config.yaml
encoder_arch: "swin"
model: "contrastive image-text model"
dataset: "photos of plants and fungi (iNaturalist)"
train_examples: 45211
image_size: 32
crop_scale_min: 0.5
horizontal_flip: true
tokenizer: "word"
vocab_size: 1482
loss: "sigmoid"
embed_dim: 256
encoder_norm: "layernorm"
encoder_norm_position: "pre"
encoder_activation: "relu"
encoder_mlp_ratio: 4
encoder_head_dim: 64
encoder_fused_qkv: false
encoder_bias: "all"
encoder_qk_norm: false
encoder_layer_scale_init: 0.1
encoder_parallel_block: false
encoder_dropout: 0.1
encoder_inner_norm: false
encoder_moe: "top_k"
encoder_drop_path: 0.1
encoder_num_experts: 16
encoder_moe_every: 2
encoder_expert_mlp_ratio: 1
encoder_experts_per_token: 2
encoder_shared_expert: false
encoder_patch_size: [2, 2]
encoder_depths: [2, 4, 4]
encoder_widths: [64, 128, 256]
text_encoder_causal: true
text_encoder_width: 256
text_encoder_layers: 6
text_encoder_norm: "layernorm"
text_encoder_norm_position: "pre"
text_encoder_activation: "swiglu"
text_encoder_mlp_ratio: 4
text_encoder_head_dim: 48
text_encoder_fused_qkv: true
text_encoder_bias: "qkv"
text_encoder_qk_norm: false
text_encoder_parallel_block: false
text_encoder_dropout: 0.05
text_encoder_inner_norm: false
text_encoder_positions: "learned"
residual_init: "scaled_by_depth"
optimizer: "soap"
beta2: 0.99
learning_rate: 0.0028
beta1: 0.95
shampoo_beta: 0.95
eps: 1e-08
precondition_frequency: 32
max_precond_dim: 1024
one_sided: false
adamw_lr_other_params: 0.00097
max_grad_norm: 1.0
max_steps: 6900
batch_size: 128
epochs: 19.5
lr_schedule: "wsd"
decay_fraction: 0.2
final_lr_fraction: 0.01
warmup_steps: 340
weight_decay: 0.3
adamw_weight_decay_other_params: 0.05
Rows from block 7 of the image encoder of a small contrastive image-text model, named by matrix and row number. Rows with one number within an expert belong to one neuron, the router's apart. Each number is 200 + 20 x the weight over its row's rms, rounded and kept within 0 to 999. All counts start at 0.
After each expert's rows are labels from the 100 images, of 14976, where the router gives the expert most weight on average: "responds to" is what is common among them. Only what is clearly more common there than usual is listed. The data: photos of plants and fungi (iNaturalist).
# router: router (encoder.blocks.7.mlp.router.weight, 16x256, trained with AdamW), inputs 0-51
# up: expert up (encoder.blocks.7.mlp.up, 16x256x256), inputs 0-51
# down: expert down (encoder.blocks.7.mlp.down, 16x256x256, transposed), outputs 0-51

# expert 13
router.13,220,177,182,240,182,230,201,187,209,179,229,215,221,175,200,202,193,229,221,178,165,214,191,171,190,206,209,209,229,201,230,164,190,191,202,213,228,192,158,242,201,224,192,226,164,187,200,209,188,198,221,236
up.0,204,181,207,192,227,196,169,211,189,181,188,204,198,206,205,244,214,202,206,211,187,206,202,202,203,198,221,179,239,195,192,206,196,216,176,215,156,196,196,203,180,202,176,218,199,246,211,181,189,198,194,209
down.0,230,213,214,209,208,222,202,222,196,167,196,209,199,158,189,245,206,205,197,210,210,203,192,198,227,196,205,190,189,243,201,222,209,220,249,185,188,204,232,195,199,204,209,181,196,183,204,208,230,234,197,193
up.1,184,205,238,204,155,186,199,241,220,215,210,177,225,215,218,206,231,188,176,201,200,180,206,196,190,234,164,224,149,201,180,197,181,232,212,172,193,201,225,177,171,196,168,208,217,186,237,209,213,238,197,186
down.1,184,203,178,175,182,200,245,214,208,188,208,206,169,209,205,219,220,196,184,198,205,174,220,209,174,266,231,181,189,204,172,195,203,207,181,206,200,191,203,167,191,212,199,208,203,196,198,223,214,198,167,210
up.2,177,201,203,181,211,196,206,201,188,190,223,182,187,204,196,209,205,235,166,181,235,178,191,199,210,201,202,211,231,227,174,180,174,219,173,185,206,236,188,211,192,198,215,201,194,204,186,217,193,199,209,131
down.2,193,186,195,195,205,240,209,179,211,182,222,198,178,191,238,173,187,170,199,198,213,207,217,233,230,199,221,203,199,196,209,186,208,230,210,186,254,182,190,215,232,237,208,163,182,182,213,190,204,197,209,221
up.3,221,213,216,201,197,209,210,223,231,189,224,234,215,201,220,207,187,177,190,189,239,169,199,229,200,173,195,243,218,196,180,212,224,188,182,178,192,180,195,217,182,208,197,170,198,181,162,197,186,224,198,215
down.3,190,200,200,221,215,185,196,175,220,198,221,174,211,167,192,186,177,178,229,214,192,178,200,168,197,226,201,219,178,183,199,223,199,210,222,237,204,168,153,197,197,196,205,259,168,210,178,217,229,214,209,226
up.4,189,236,174,213,202,206,203,190,195,258,232,189,200,213,218,223,202,207,174,181,186,203,209,215,186,206,225,220,222,234,189,203,199,230,180,205,191,218,194,211,201,217,205,192,190,169,177,195,212,206,206,229
down.4,175,186,161,210,194,209,185,182,218,189,155,221,210,201,196,203,192,220,171,221,239,147,213,200,201,215,184,231,170,214,200,200,191,202,199,195,226,225,204,182,232,192,204,199,211,245,200,222,182,168,198,220
up.5,231,237,222,215,210,218,168,204,199,204,191,210,190,215,202,232,161,207,215,206,191,202,197,189,159,201,176,177,226,222,179,208,190,172,208,204,206,179,197,191,178,217,197,217,185,191,208,199,203,174,177,191
down.5,206,184,247,191,220,212,209,203,214,239,226,210,194,183,210,191,181,185,195,171,197,176,223,220,231,203,172,232,241,193,210,180,198,202,208,188,182,193,199,210,193,203,176,228,237,211,224,211,177,266,240,218
up.6,183,206,205,183,173,203,187,209,187,185,190,197,199,211,203,227,207,229,187,194,205,208,210,216,208,203,181,188,229,230,203,202,212,189,206,197,181,226,202,208,213,181,194,179,197,178,219,193,201,217,183,201
down.6,175,184,214,190,183,212,193,195,214,233,214,192,241,197,221,169,199,187,203,185,226,172,217,173,181,180,248,201,249,199,210,216,228,177,198,218,220,220,185,221,182,196,185,185,170,179,201,212,239,206,198,229
responds to: order Asterales; family: Asteraceae

# expert 2
router.2,186,198,184,218,215,192,199,193,191,207,203,228,204,201,221,213,204,230,213,221,211,161,238,215,202,192,232,200,197,198,193,188,223,193,225,230,212,196,182,192,191,209,216,234,199,217,163,177,217,192,203,198
up.0,187,165,199,208,214,216,186,188,185,216,202,178,191,226,192,198,199,130,196,219,181,207,187,213,222,141,198,231,199,185,202,197,240,201,205,235,194,201,222,159,211,162,165,185,203,207,191,241,206,209,232,219
down.0,232,213,174,196,175,224,207,170,224,159,200,194,204,198,221,232,180,197,227,219,215,213,183,200,201,204,185,178,206,199,219,189,211,196,211,211,216,210,180,219,214,210,202,164,156,217,175,181,219,205,217,238
up.1,214,176,219,223,208,185,191,225,240,190,225,248,211,185,160,173,189,214,184,219,198,223,200,191,212,207,169,190,182,208,206,206,184,205,191,186,214,200,193,178,203,230,197,202,184,202,184,174,175,147,186,198
down.1,221,215,178,175,247,215,230,205,200,184,217,177,200,222,196,235,201,176,214,227,200,191,255,209,172,224,209,221,234,166,181,172,191,211,228,187,236,206,202,197,199,212,197,216,234,185,200,208,180,173,167,204
up.2,219,213,229,167,249,195,213,254,224,196,215,166,165,228,203,186,210,198,171,206,207,218,212,219,210,168,195,150,214,239,220,177,182,203,223,214,210,220,223,204,212,181,200,197,209,165,230,225,203,172,209,233
down.2,176,179,161,197,165,208,207,172,199,147,211,205,202,219,207,212,193,207,194,199,202,203,175,238,179,221,180,171,245,176,200,167,224,223,175,218,180,185,203,199,201,185,189,216,146,208,193,211,174,178,192,195
up.3,224,183,180,215,212,235,200,214,199,196,238,191,194,200,180,209,203,182,211,222,203,223,202,194,176,166,162,229,210,155,198,214,214,205,189,242,193,211,190,187,211,220,193,213,196,182,173,203,191,190,173,197
down.3,180,179,211,182,204,185,219,201,211,195,190,179,237,218,217,207,223,172,192,178,192,190,234,153,212,191,183,193,204,154,205,190,198,171,221,200,205,164,208,213,194,200,192,215,222,236,190,227,174,162,175,218
up.4,231,207,156,201,218,215,172,174,222,193,190,181,219,191,216,211,191,181,191,195,209,191,190,218,210,196,203,189,214,187,176,199,228,184,214,181,243,212,216,222,195,192,190,219,203,206,191,167,185,186,196,181
down.4,215,215,195,214,214,182,231,183,205,213,221,184,193,202,214,248,210,195,211,229,232,241,201,167,194,216,173,211,174,209,199,191,232,228,195,208,200,206,247,194,215,183,189,162,220,194,194,178,223,225,242,215
up.5,196,202,207,193,202,205,205,146,213,204,204,223,180,198,189,209,222,187,206,212,187,203,206,223,185,223,211,210,145,203,180,210,197,219,189,195,182,225,206,196,180,178,210,168,167,204,224,197,205,210,229,195
down.5,203,228,235,223,196,183,182,195,208,208,200,205,159,209,202,195,181,206,209,173,201,161,183,205,242,195,211,177,205,163,213,181,231,175,197,213,229,211,179,208,176,210,227,235,176,230,203,170,213,194,195,185
up.6,191,226,195,187,199,219,223,185,192,229,212,185,219,233,204,214,193,212,196,262,199,207,185,227,160,196,223,240,167,178,170,195,169,202,209,205,179,174,192,230,212,193,206,201,177,159,175,175,189,185,202,179
down.6,211,212,192,207,163,218,195,209,197,187,205,212,201,204,201,225,185,179,204,197,191,220,202,168,220,180,226,173,177,223,219,184,205,220,222,220,191,228,240,219,207,230,222,214,251,217,195,206,196,177,187,218
responds to: text has "common"; order Fabales; family: Fabaceae

# expert 4
router.4,192,193,205,185,227,195,201,232,218,206,188,178,215,234,197,192,223,149,178,213,209,212,195,202,210,198,174,199,173,219,187,195,171,205,213,186,187,187,215,192,205,244,178,220,263,194,234,222,192,184,158,195
up.0,157,211,185,197,228,188,180,184,217,221,206,189,192,237,220,240,225,176,225,175,168,227,239,211,198,187,201,176,210,214,205,172,182,200,214,193,155,208,204,176,183,215,218,212,211,176,163,223,217,199,206,257
down.0,187,199,194,197,176,195,182,196,230,213,229,205,181,205,230,197,205,191,189,216,186,207,181,201,201,183,239,201,228,173,211,224,196,204,191,203,163,185,180,211,214,173,186,202,209,148,217,216,208,200,201,203
up.1,191,180,197,183,169,209,208,202,173,161,189,196,226,191,224,219,182,224,194,226,218,207,218,220,215,200,202,227,185,161,159,170,166,179,200,212,170,176,202,219,186,200,170,181,183,234,192,211,209,183,134,175
down.1,194,233,208,231,216,195,179,195,206,189,179,212,192,190,192,188,226,233,201,162,232,178,176,165,200,194,253,203,209,197,191,212,216,222,207,190,237,215,177,230,200,179,228,196,221,182,197,211,177,177,268,203
up.2,216,177,178,209,207,210,194,216,199,222,188,161,228,176,175,222,139,196,213,215,241,210,186,185,235,224,201,214,215,231,199,187,204,212,188,192,211,190,213,211,186,221,173,229,169,188,203,181,203,192,189,208
down.2,230,192,203,196,197,221,202,174,176,171,180,191,185,195,227,174,202,225,188,201,180,206,183,219,209,197,196,164,230,201,214,194,223,175,209,166,220,209,236,156,212,188,201,208,195,239,210,216,185,180,197,177
up.3,175,201,176,194,218,181,195,151,175,200,213,205,176,186,218,182,195,202,212,215,177,175,203,178,201,220,211,210,212,210,183,206,212,185,233,202,176,232,171,195,191,226,182,190,184,175,169,205,201,202,179,218
down.3,209,220,220,195,212,207,175,184,219,185,201,225,210,227,213,193,202,186,209,189,221,201,203,212,196,195,187,196,194,201,201,215,211,218,199,176,193,202,185,178,216,197,185,243,181,189,207,212,204,199,191,204
up.4,210,215,187,218,200,213,224,186,194,213,214,180,239,199,194,214,179,234,218,160,199,165,220,195,217,190,197,207,192,200,226,189,185,191,172,171,191,185,183,186,179,202,185,189,202,191,207,186,219,177,240,215
down.4,200,229,206,180,210,235,211,207,227,205,203,195,197,240,211,187,173,252,202,198,182,179,177,196,166,211,197,207,205,196,223,222,192,194,206,193,242,205,218,197,209,198,232,229,188,219,229,187,208,182,173,177
up.5,168,169,189,231,193,211,189,162,202,215,222,212,199,210,225,171,200,189,222,177,215,194,190,207,216,193,193,180,210,208,201,205,211,196,216,212,199,166,238,237,191,135,170,216,190,214,214,206,212,189,225,189
down.5,171,196,204,174,202,213,189,213,181,178,200,195,193,271,194,168,163,191,178,201,210,186,196,211,216,192,206,230,196,175,201,174,204,187,205,228,222,192,195,206,201,202,190,187,257,205,192,229,191,217,193,199
up.6,177,159,199,180,205,181,193,182,194,201,159,203,207,233,209,224,193,227,224,204,242,181,223,190,191,230,208,196,199,169,190,179,157,208,186,205,181,170,209,176,208,184,213,216,177,232,216,234,194,213,215,237
down.6,212,198,207,190,192,209,168,205,197,226,231,186,195,178,181,159,200,214,213,194,158,194,258,195,220,191,195,221,208,216,179,190,181,195,202,215,192,188,232,220,181,198,160,211,233,188,190,201,214,212,172,172
responds to: order Caryophyllales; family: Cactaceae; text has "cactus"

# expert 11
router.11,178,200,243,226,199,192,193,187,210,217,197,195,160,202,160,177,218,217,194,203,211,180,174,209,208,188,198,168,177,207,182,183,191,187,170,197,197,201,221,225,184,173,209,185,175,200,178,180,196,214,194,189
up.0,224,204,213,216,223,169,183,177,186,223,219,196,226,191,188,199,169,200,216,186,213,249,168,241,211,189,201,217,129,188,204,163,224,192,179,181,187,221,227,199,184,208,201,185,182,180,189,239,187,220,172,201
down.0,203,202,181,181,213,220,206,180,200,207,189,222,202,180,197,194,194,222,200,202,221,171,216,187,195,185,217,173,251,174,220,184,206,188,194,206,210,175,208,212,200,211,200,175,218,204,193,193,175,212,191,223
up.1,161,204,201,228,218,169,237,209,167,198,182,166,178,177,177,184,205,198,209,197,206,179,177,194,206,215,225,224,192,196,208,218,189,186,174,203,194,191,167,197,180,220,184,224,255,211,202,183,197,180,191,189
down.1,179,184,218,224,233,197,186,205,189,239,195,196,224,189,220,196,242,197,194,195,211,228,227,200,180,171,239,198,159,225,199,198,196,230,186,213,194,181,208,188,168,174,189,228,199,220,203,209,166,196,194,211
up.2,174,193,225,236,203,212,209,185,206,177,213,166,207,176,200,216,185,169,201,232,205,215,204,206,194,206,186,212,188,172,186,241,180,198,204,176,210,167,233,176,230,208,206,228,217,178,231,189,184,226,232,200
down.2,214,173,161,191,235,206,188,223,185,213,200,198,186,240,221,198,219,196,199,200,254,210,193,174,189,189,203,162,185,184,218,201,209,227,183,200,227,172,188,208,253,209,209,183,252,204,176,215,207,189,215,191
up.3,197,199,201,218,213,228,196,217,234,203,184,164,210,213,212,229,165,204,182,215,178,199,201,240,190,174,190,212,188,217,172,194,220,188,206,170,170,180,187,162,222,190,195,197,230,194,210,204,161,217,166,227
down.3,182,225,156,206,203,205,167,212,191,191,192,205,200,212,172,209,221,201,202,167,229,221,217,205,201,193,195,168,188,169,191,188,183,203,197,218,189,212,199,213,204,207,198,227,209,181,221,204,246,175,191,212
up.4,217,185,198,217,208,178,194,185,201,177,231,236,163,197,236,189,221,213,229,164,151,169,213,186,200,172,180,178,204,204,199,202,203,241,189,223,196,213,229,174,204,192,263,218,186,232,171,223,214,198,212,199
down.4,187,201,222,214,205,211,206,194,202,176,172,222,208,225,219,251,181,228,172,176,162,174,197,197,206,174,170,189,209,196,186,165,201,202,190,211,180,214,180,207,205,172,210,177,179,210,182,179,231,192,204,164
up.5,223,203,205,183,186,218,187,169,185,203,220,208,208,201,208,210,204,214,209,195,222,182,212,208,181,176,167,201,194,198,196,202,196,213,196,183,186,175,194,237,207,167,176,191,194,196,216,187,173,189,194,227
down.5,192,221,212,191,210,221,245,206,177,162,226,229,235,192,195,209,170,182,197,196,199,215,184,169,229,198,220,193,187,193,200,213,227,208,214,244,231,191,239,211,234,201,172,228,209,213,188,191,187,190,187,186
up.6,194,191,154,202,186,218,189,219,167,176,191,180,208,196,197,185,208,204,188,208,246,208,212,192,157,187,200,217,194,236,190,162,194,218,225,195,205,214,162,226,193,210,217,204,190,210,244,204,187,204,166,199
down.6,159,190,194,183,196,241,188,223,207,188,214,210,199,205,212,173,187,214,193,221,190,187,210,205,221,150,194,190,201,205,233,236,224,219,168,177,245,195,209,184,195,204,209,202,236,217,208,203,238,192,197,213
responds to: class Polypodiopsida; text has "fern"

# expert 7
router.7,187,208,193,205,182,193,207,203,223,207,177,166,179,202,241,213,233,199,211,199,167,214,243,182,154,212,214,194,194,222,183,225,220,192,173,195,186,201,230,178,220,203,191,182,176,202,197,214,243,218,220,229
up.0,190,195,195,189,182,209,195,205,231,202,204,206,166,208,189,211,138,185,224,230,192,212,178,209,214,209,187,215,186,180,210,193,212,186,216,211,182,175,172,236,182,186,196,191,188,208,203,201,219,227,172,205
down.0,244,199,190,198,235,215,202,199,181,207,200,196,158,216,203,166,198,214,194,240,230,188,196,198,200,208,236,214,170,214,215,192,190,191,174,208,214,204,181,195,162,185,175,172,193,198,194,205,217,198,225,207
up.1,209,226,179,213,184,203,182,190,203,207,184,193,209,203,177,191,230,189,198,185,183,192,196,189,244,200,192,163,170,175,183,210,203,212,188,210,215,188,199,212,186,232,200,188,205,193,209,186,224,202,201,193
down.1,179,207,218,197,188,207,211,239,207,164,204,218,180,209,207,180,238,219,201,199,160,197,169,195,206,204,231,195,222,221,193,183,218,169,215,209,169,200,223,164,195,221,218,183,188,221,188,205,160,210,223,225
up.2,186,200,211,188,280,167,212,205,168,171,224,197,192,225,245,171,205,148,223,212,204,210,201,205,201,216,211,196,254,186,226,194,205,224,236,234,200,192,182,199,194,208,192,196,194,183,184,218,176,182,228,222
down.2,228,175,172,177,169,183,223,221,171,222,211,211,229,181,183,163,213,177,183,174,240,155,158,233,199,191,190,205,183,210,206,177,206,196,196,208,186,234,175,225,214,214,194,212,216,196,192,192,170,183,250,207
up.3,199,206,210,220,177,202,214,185,179,209,185,230,223,217,186,240,171,199,225,184,180,214,189,192,189,261,189,189,205,209,209,191,196,228,177,213,214,215,256,220,176,177,157,171,211,205,208,161,198,196,177,184
down.3,211,202,200,212,196,241,161,174,203,217,187,186,215,203,206,184,219,186,206,237,179,204,225,169,201,226,195,216,232,194,208,210,228,211,220,208,193,197,204,192,199,200,196,231,193,173,183,224,222,196,217,228
up.4,203,192,182,202,198,187,205,224,193,181,169,217,213,208,197,199,218,146,176,194,217,177,238,223,197,172,208,161,172,185,205,193,174,196,223,206,197,206,227,202,192,198,205,190,249,187,203,207,171,219,183,175
down.4,212,164,210,199,228,237,235,191,185,176,240,205,166,217,195,175,193,207,191,164,175,200,185,205,204,220,186,198,232,224,181,205,202,179,181,180,172,236,226,208,196,174,203,202,219,200,196,238,208,204,215,194
up.5,181,197,213,191,165,233,222,197,212,197,200,243,189,223,194,198,216,177,239,217,222,165,160,210,241,166,190,205,185,219,208,179,237,206,225,223,251,218,214,167,215,205,212,183,214,179,203,196,193,215,201,172
down.5,176,232,164,217,189,221,170,167,216,162,220,197,181,189,182,218,185,188,219,152,179,191,199,213,184,205,201,203,200,175,203,190,219,196,256,217,194,194,224,228,231,223,200,221,188,219,198,196,205,196,165,220
up.6,184,230,183,138,231,208,200,216,210,202,213,217,208,232,212,216,218,212,191,195,175,192,220,244,225,188,159,194,196,185,186,172,180,213,210,221,188,204,199,203,191,187,195,198,206,190,200,196,218,183,208,186
down.6,202,168,166,184,213,204,199,211,189,234,208,219,225,210,198,203,181,218,204,170,221,195,198,172,174,194,214,178,206,206,196,212,207,212,177,175,208,169,194,224,188,179,215,224,195,188,193,204,202,227,224,201
responds to: order Lamiales; family: Lamiaceae

# expert 10
router.10,227,173,183,186,196,201,222,234,201,196,202,206,232,223,175,174,216,170,186,161,219,226,167,173,217,173,189,206,171,209,230,219,189,201,183,205,230,218,167,209,187,240,189,208,203,185,230,223,182,189,181,186
up.0,175,225,189,226,228,208,194,220,175,264,204,196,208,203,195,167,211,233,178,206,189,201,186,170,174,185,182,213,243,188,202,197,207,215,181,198,202,202,191,200,181,190,169,233,196,198,182,233,163,187,189,195
down.0,178,219,186,195,216,199,199,243,207,203,181,217,201,228,214,183,180,187,202,209,194,207,184,175,197,218,200,191,237,175,195,181,179,195,225,199,189,177,201,178,197,213,179,209,205,200,210,238,210,198,199,167
up.1,199,192,171,193,192,209,209,220,163,185,225,217,204,201,159,209,226,222,182,189,183,189,218,216,203,192,212,199,207,216,194,208,185,186,189,187,137,222,226,198,201,203,198,224,173,191,173,189,194,191,165,202
down.1,166,169,186,209,236,187,197,231,214,198,175,178,177,199,192,212,188,221,221,194,186,202,212,190,179,158,193,222,199,196,167,179,191,205,218,214,227,181,194,170,208,200,191,208,198,191,216,219,155,181,193,220
up.2,226,218,214,182,227,219,203,203,202,217,218,202,210,187,204,174,149,177,186,172,177,202,199,195,206,195,159,190,254,181,184,227,199,214,188,153,182,201,196,166,173,203,199,207,230,164,200,204,160,172,227,187
down.2,170,225,180,181,194,192,212,231,193,203,217,194,183,216,208,202,221,196,191,246,201,191,207,211,226,196,203,150,198,192,228,222,175,205,190,217,216,205,213,178,217,181,218,196,181,175,192,181,187,231,174,198
up.3,200,206,187,183,232,217,210,218,207,176,173,196,227,184,205,218,224,235,162,198,204,211,185,234,224,176,216,160,192,184,186,230,200,184,205,191,179,166,229,189,216,191,184,207,157,190,225,205,204,171,195,221
down.3,217,231,171,215,205,207,197,214,198,229,180,208,216,209,222,206,197,204,185,214,162,183,227,200,218,231,211,167,189,185,188,217,214,220,215,222,199,171,180,190,190,191,196,177,228,204,192,200,183,237,219,216
up.4,224,222,211,202,198,230,201,208,193,237,173,238,197,199,233,192,223,181,230,217,179,210,181,235,201,199,194,205,191,186,213,227,237,213,189,218,195,191,183,182,210,180,190,215,193,205,160,221,160,207,201,225
down.4,197,190,186,197,200,200,192,215,189,215,190,194,223,223,221,210,218,201,192,180,214,205,171,177,207,262,220,196,225,200,191,189,201,195,229,183,189,195,189,210,193,206,208,212,168,221,209,211,169,186,209,199
up.5,210,232,208,184,203,217,229,191,196,180,187,251,202,176,205,180,242,229,215,199,240,215,202,180,206,214,201,194,199,192,226,190,214,188,188,222,210,222,213,187,212,208,208,209,188,212,194,195,192,193,193,185
down.5,195,203,197,217,220,213,215,232,155,188,232,209,214,181,213,178,160,227,188,162,181,225,196,184,226,216,212,208,179,208,167,212,182,261,219,196,206,193,179,204,186,206,169,168,172,188,237,213,186,223,229,231
up.6,219,217,164,190,225,212,166,199,228,218,202,190,175,185,223,202,173,210,226,217,199,190,182,195,225,221,201,190,184,182,227,228,185,200,220,203,199,196,203,192,191,191,199,200,261,166,240,188,200,162,189,205
down.6,179,182,181,172,188,231,182,154,190,188,218,199,186,221,180,223,178,199,213,184,181,180,211,218,218,206,209,219,178,209,204,154,174,168,191,207,219,217,183,162,170,212,196,201,159,169,189,205,204,219,218,198
responds to: kingdom Fungi; phylum Basidiomycota; class Agaricomycetes; order: Polyporales

# expert 1
router.1,233,201,187,197,260,174,190,221,164,184,171,204,232,174,180,202,187,187,245,214,231,185,194,199,207,207,210,193,220,200,211,199,180,185,235,199,193,208,206,231,187,205,191,182,198,199,165,201,158,172,202,213
up.0,199,207,201,170,210,167,200,208,199,200,205,191,218,214,167,193,174,199,160,193,208,203,215,166,179,215,198,185,222,215,165,170,212,184,220,189,191,181,202,214,161,225,170,224,179,206,208,184,236,185,178,230
down.0,223,236,191,197,166,200,187,230,179,207,193,179,188,230,227,213,186,230,214,208,190,216,205,195,175,217,197,224,188,176,211,213,196,209,195,213,211,212,206,214,224,206,207,190,224,204,227,202,205,181,207,206
up.1,190,211,191,186,220,216,223,256,198,217,212,187,212,178,182,188,191,188,178,180,206,221,184,186,206,201,233,241,230,216,175,174,193,238,195,217,190,184,193,194,198,179,191,186,169,204,229,184,198,211,207,222
down.1,200,202,171,239,203,167,213,187,185,201,162,242,212,214,198,201,168,212,243,216,216,249,216,194,236,180,214,185,177,190,202,173,189,186,230,164,204,252,213,214,224,205,215,178,197,215,175,184,178,198,206,173
up.2,219,201,193,152,258,178,214,251,174,177,197,198,194,227,193,193,159,190,176,222,162,217,179,224,208,219,190,230,177,204,212,168,195,202,238,175,216,231,210,212,219,218,203,191,217,205,171,236,217,189,203,204
down.2,192,208,222,199,189,207,201,206,203,216,177,208,222,165,197,227,244,175,198,196,205,237,170,174,199,204,207,168,188,207,197,191,187,192,225,179,185,208,205,191,203,191,196,202,207,184,212,177,154,213,223,232
up.3,218,181,180,222,198,206,201,219,180,152,208,186,180,221,155,213,196,193,206,211,191,232,217,198,172,196,194,208,171,221,180,210,212,208,183,207,182,201,199,188,209,150,215,199,195,204,217,169,195,204,248,191
down.3,195,195,223,214,234,195,199,162,203,218,186,222,220,192,228,167,228,206,218,187,232,210,177,219,209,207,177,172,191,196,220,215,184,175,218,185,192,158,200,200,202,175,177,229,237,197,205,195,187,203,180,214
up.4,184,148,190,197,199,197,170,192,207,176,214,183,217,231,198,205,186,149,222,186,204,180,206,216,176,197,170,185,186,174,219,219,217,186,189,206,200,209,202,198,161,212,203,223,212,228,180,181,204,209,193,213
down.4,248,204,196,193,184,197,199,198,192,217,199,185,193,159,216,179,199,202,200,196,178,221,211,176,199,213,192,215,208,213,226,205,207,199,177,230,220,232,213,180,185,229,200,180,165,159,200,195,184,188,146,169
up.5,176,193,152,207,172,201,200,232,206,201,214,179,194,193,198,197,180,189,152,200,204,194,198,193,213,233,187,201,188,204,193,184,206,256,188,211,216,170,190,210,195,206,184,156,175,198,185,232,190,218,192,222
down.5,215,217,201,216,187,225,196,223,205,202,200,198,204,216,180,166,216,207,209,173,178,213,185,194,180,200,193,210,159,209,199,215,193,231,213,167,220,174,202,240,195,196,214,214,185,214,236,192,222,182,214,200
up.6,197,224,191,192,181,200,197,201,240,213,209,209,202,153,226,185,175,244,155,219,209,195,186,197,183,158,210,233,209,218,191,213,171,214,220,167,176,183,170,218,201,199,199,183,184,186,210,224,195,195,212,229
down.6,162,206,214,222,148,181,215,200,213,207,208,195,205,214,204,200,218,202,202,228,231,183,242,186,207,207,204,209,174,205,191,232,203,202,163,212,185,196,184,197,192,183,204,195,159,227,185,208,254,230,212,191
responds to: order Asparagales; family: Asparagaceae; text has "yucca"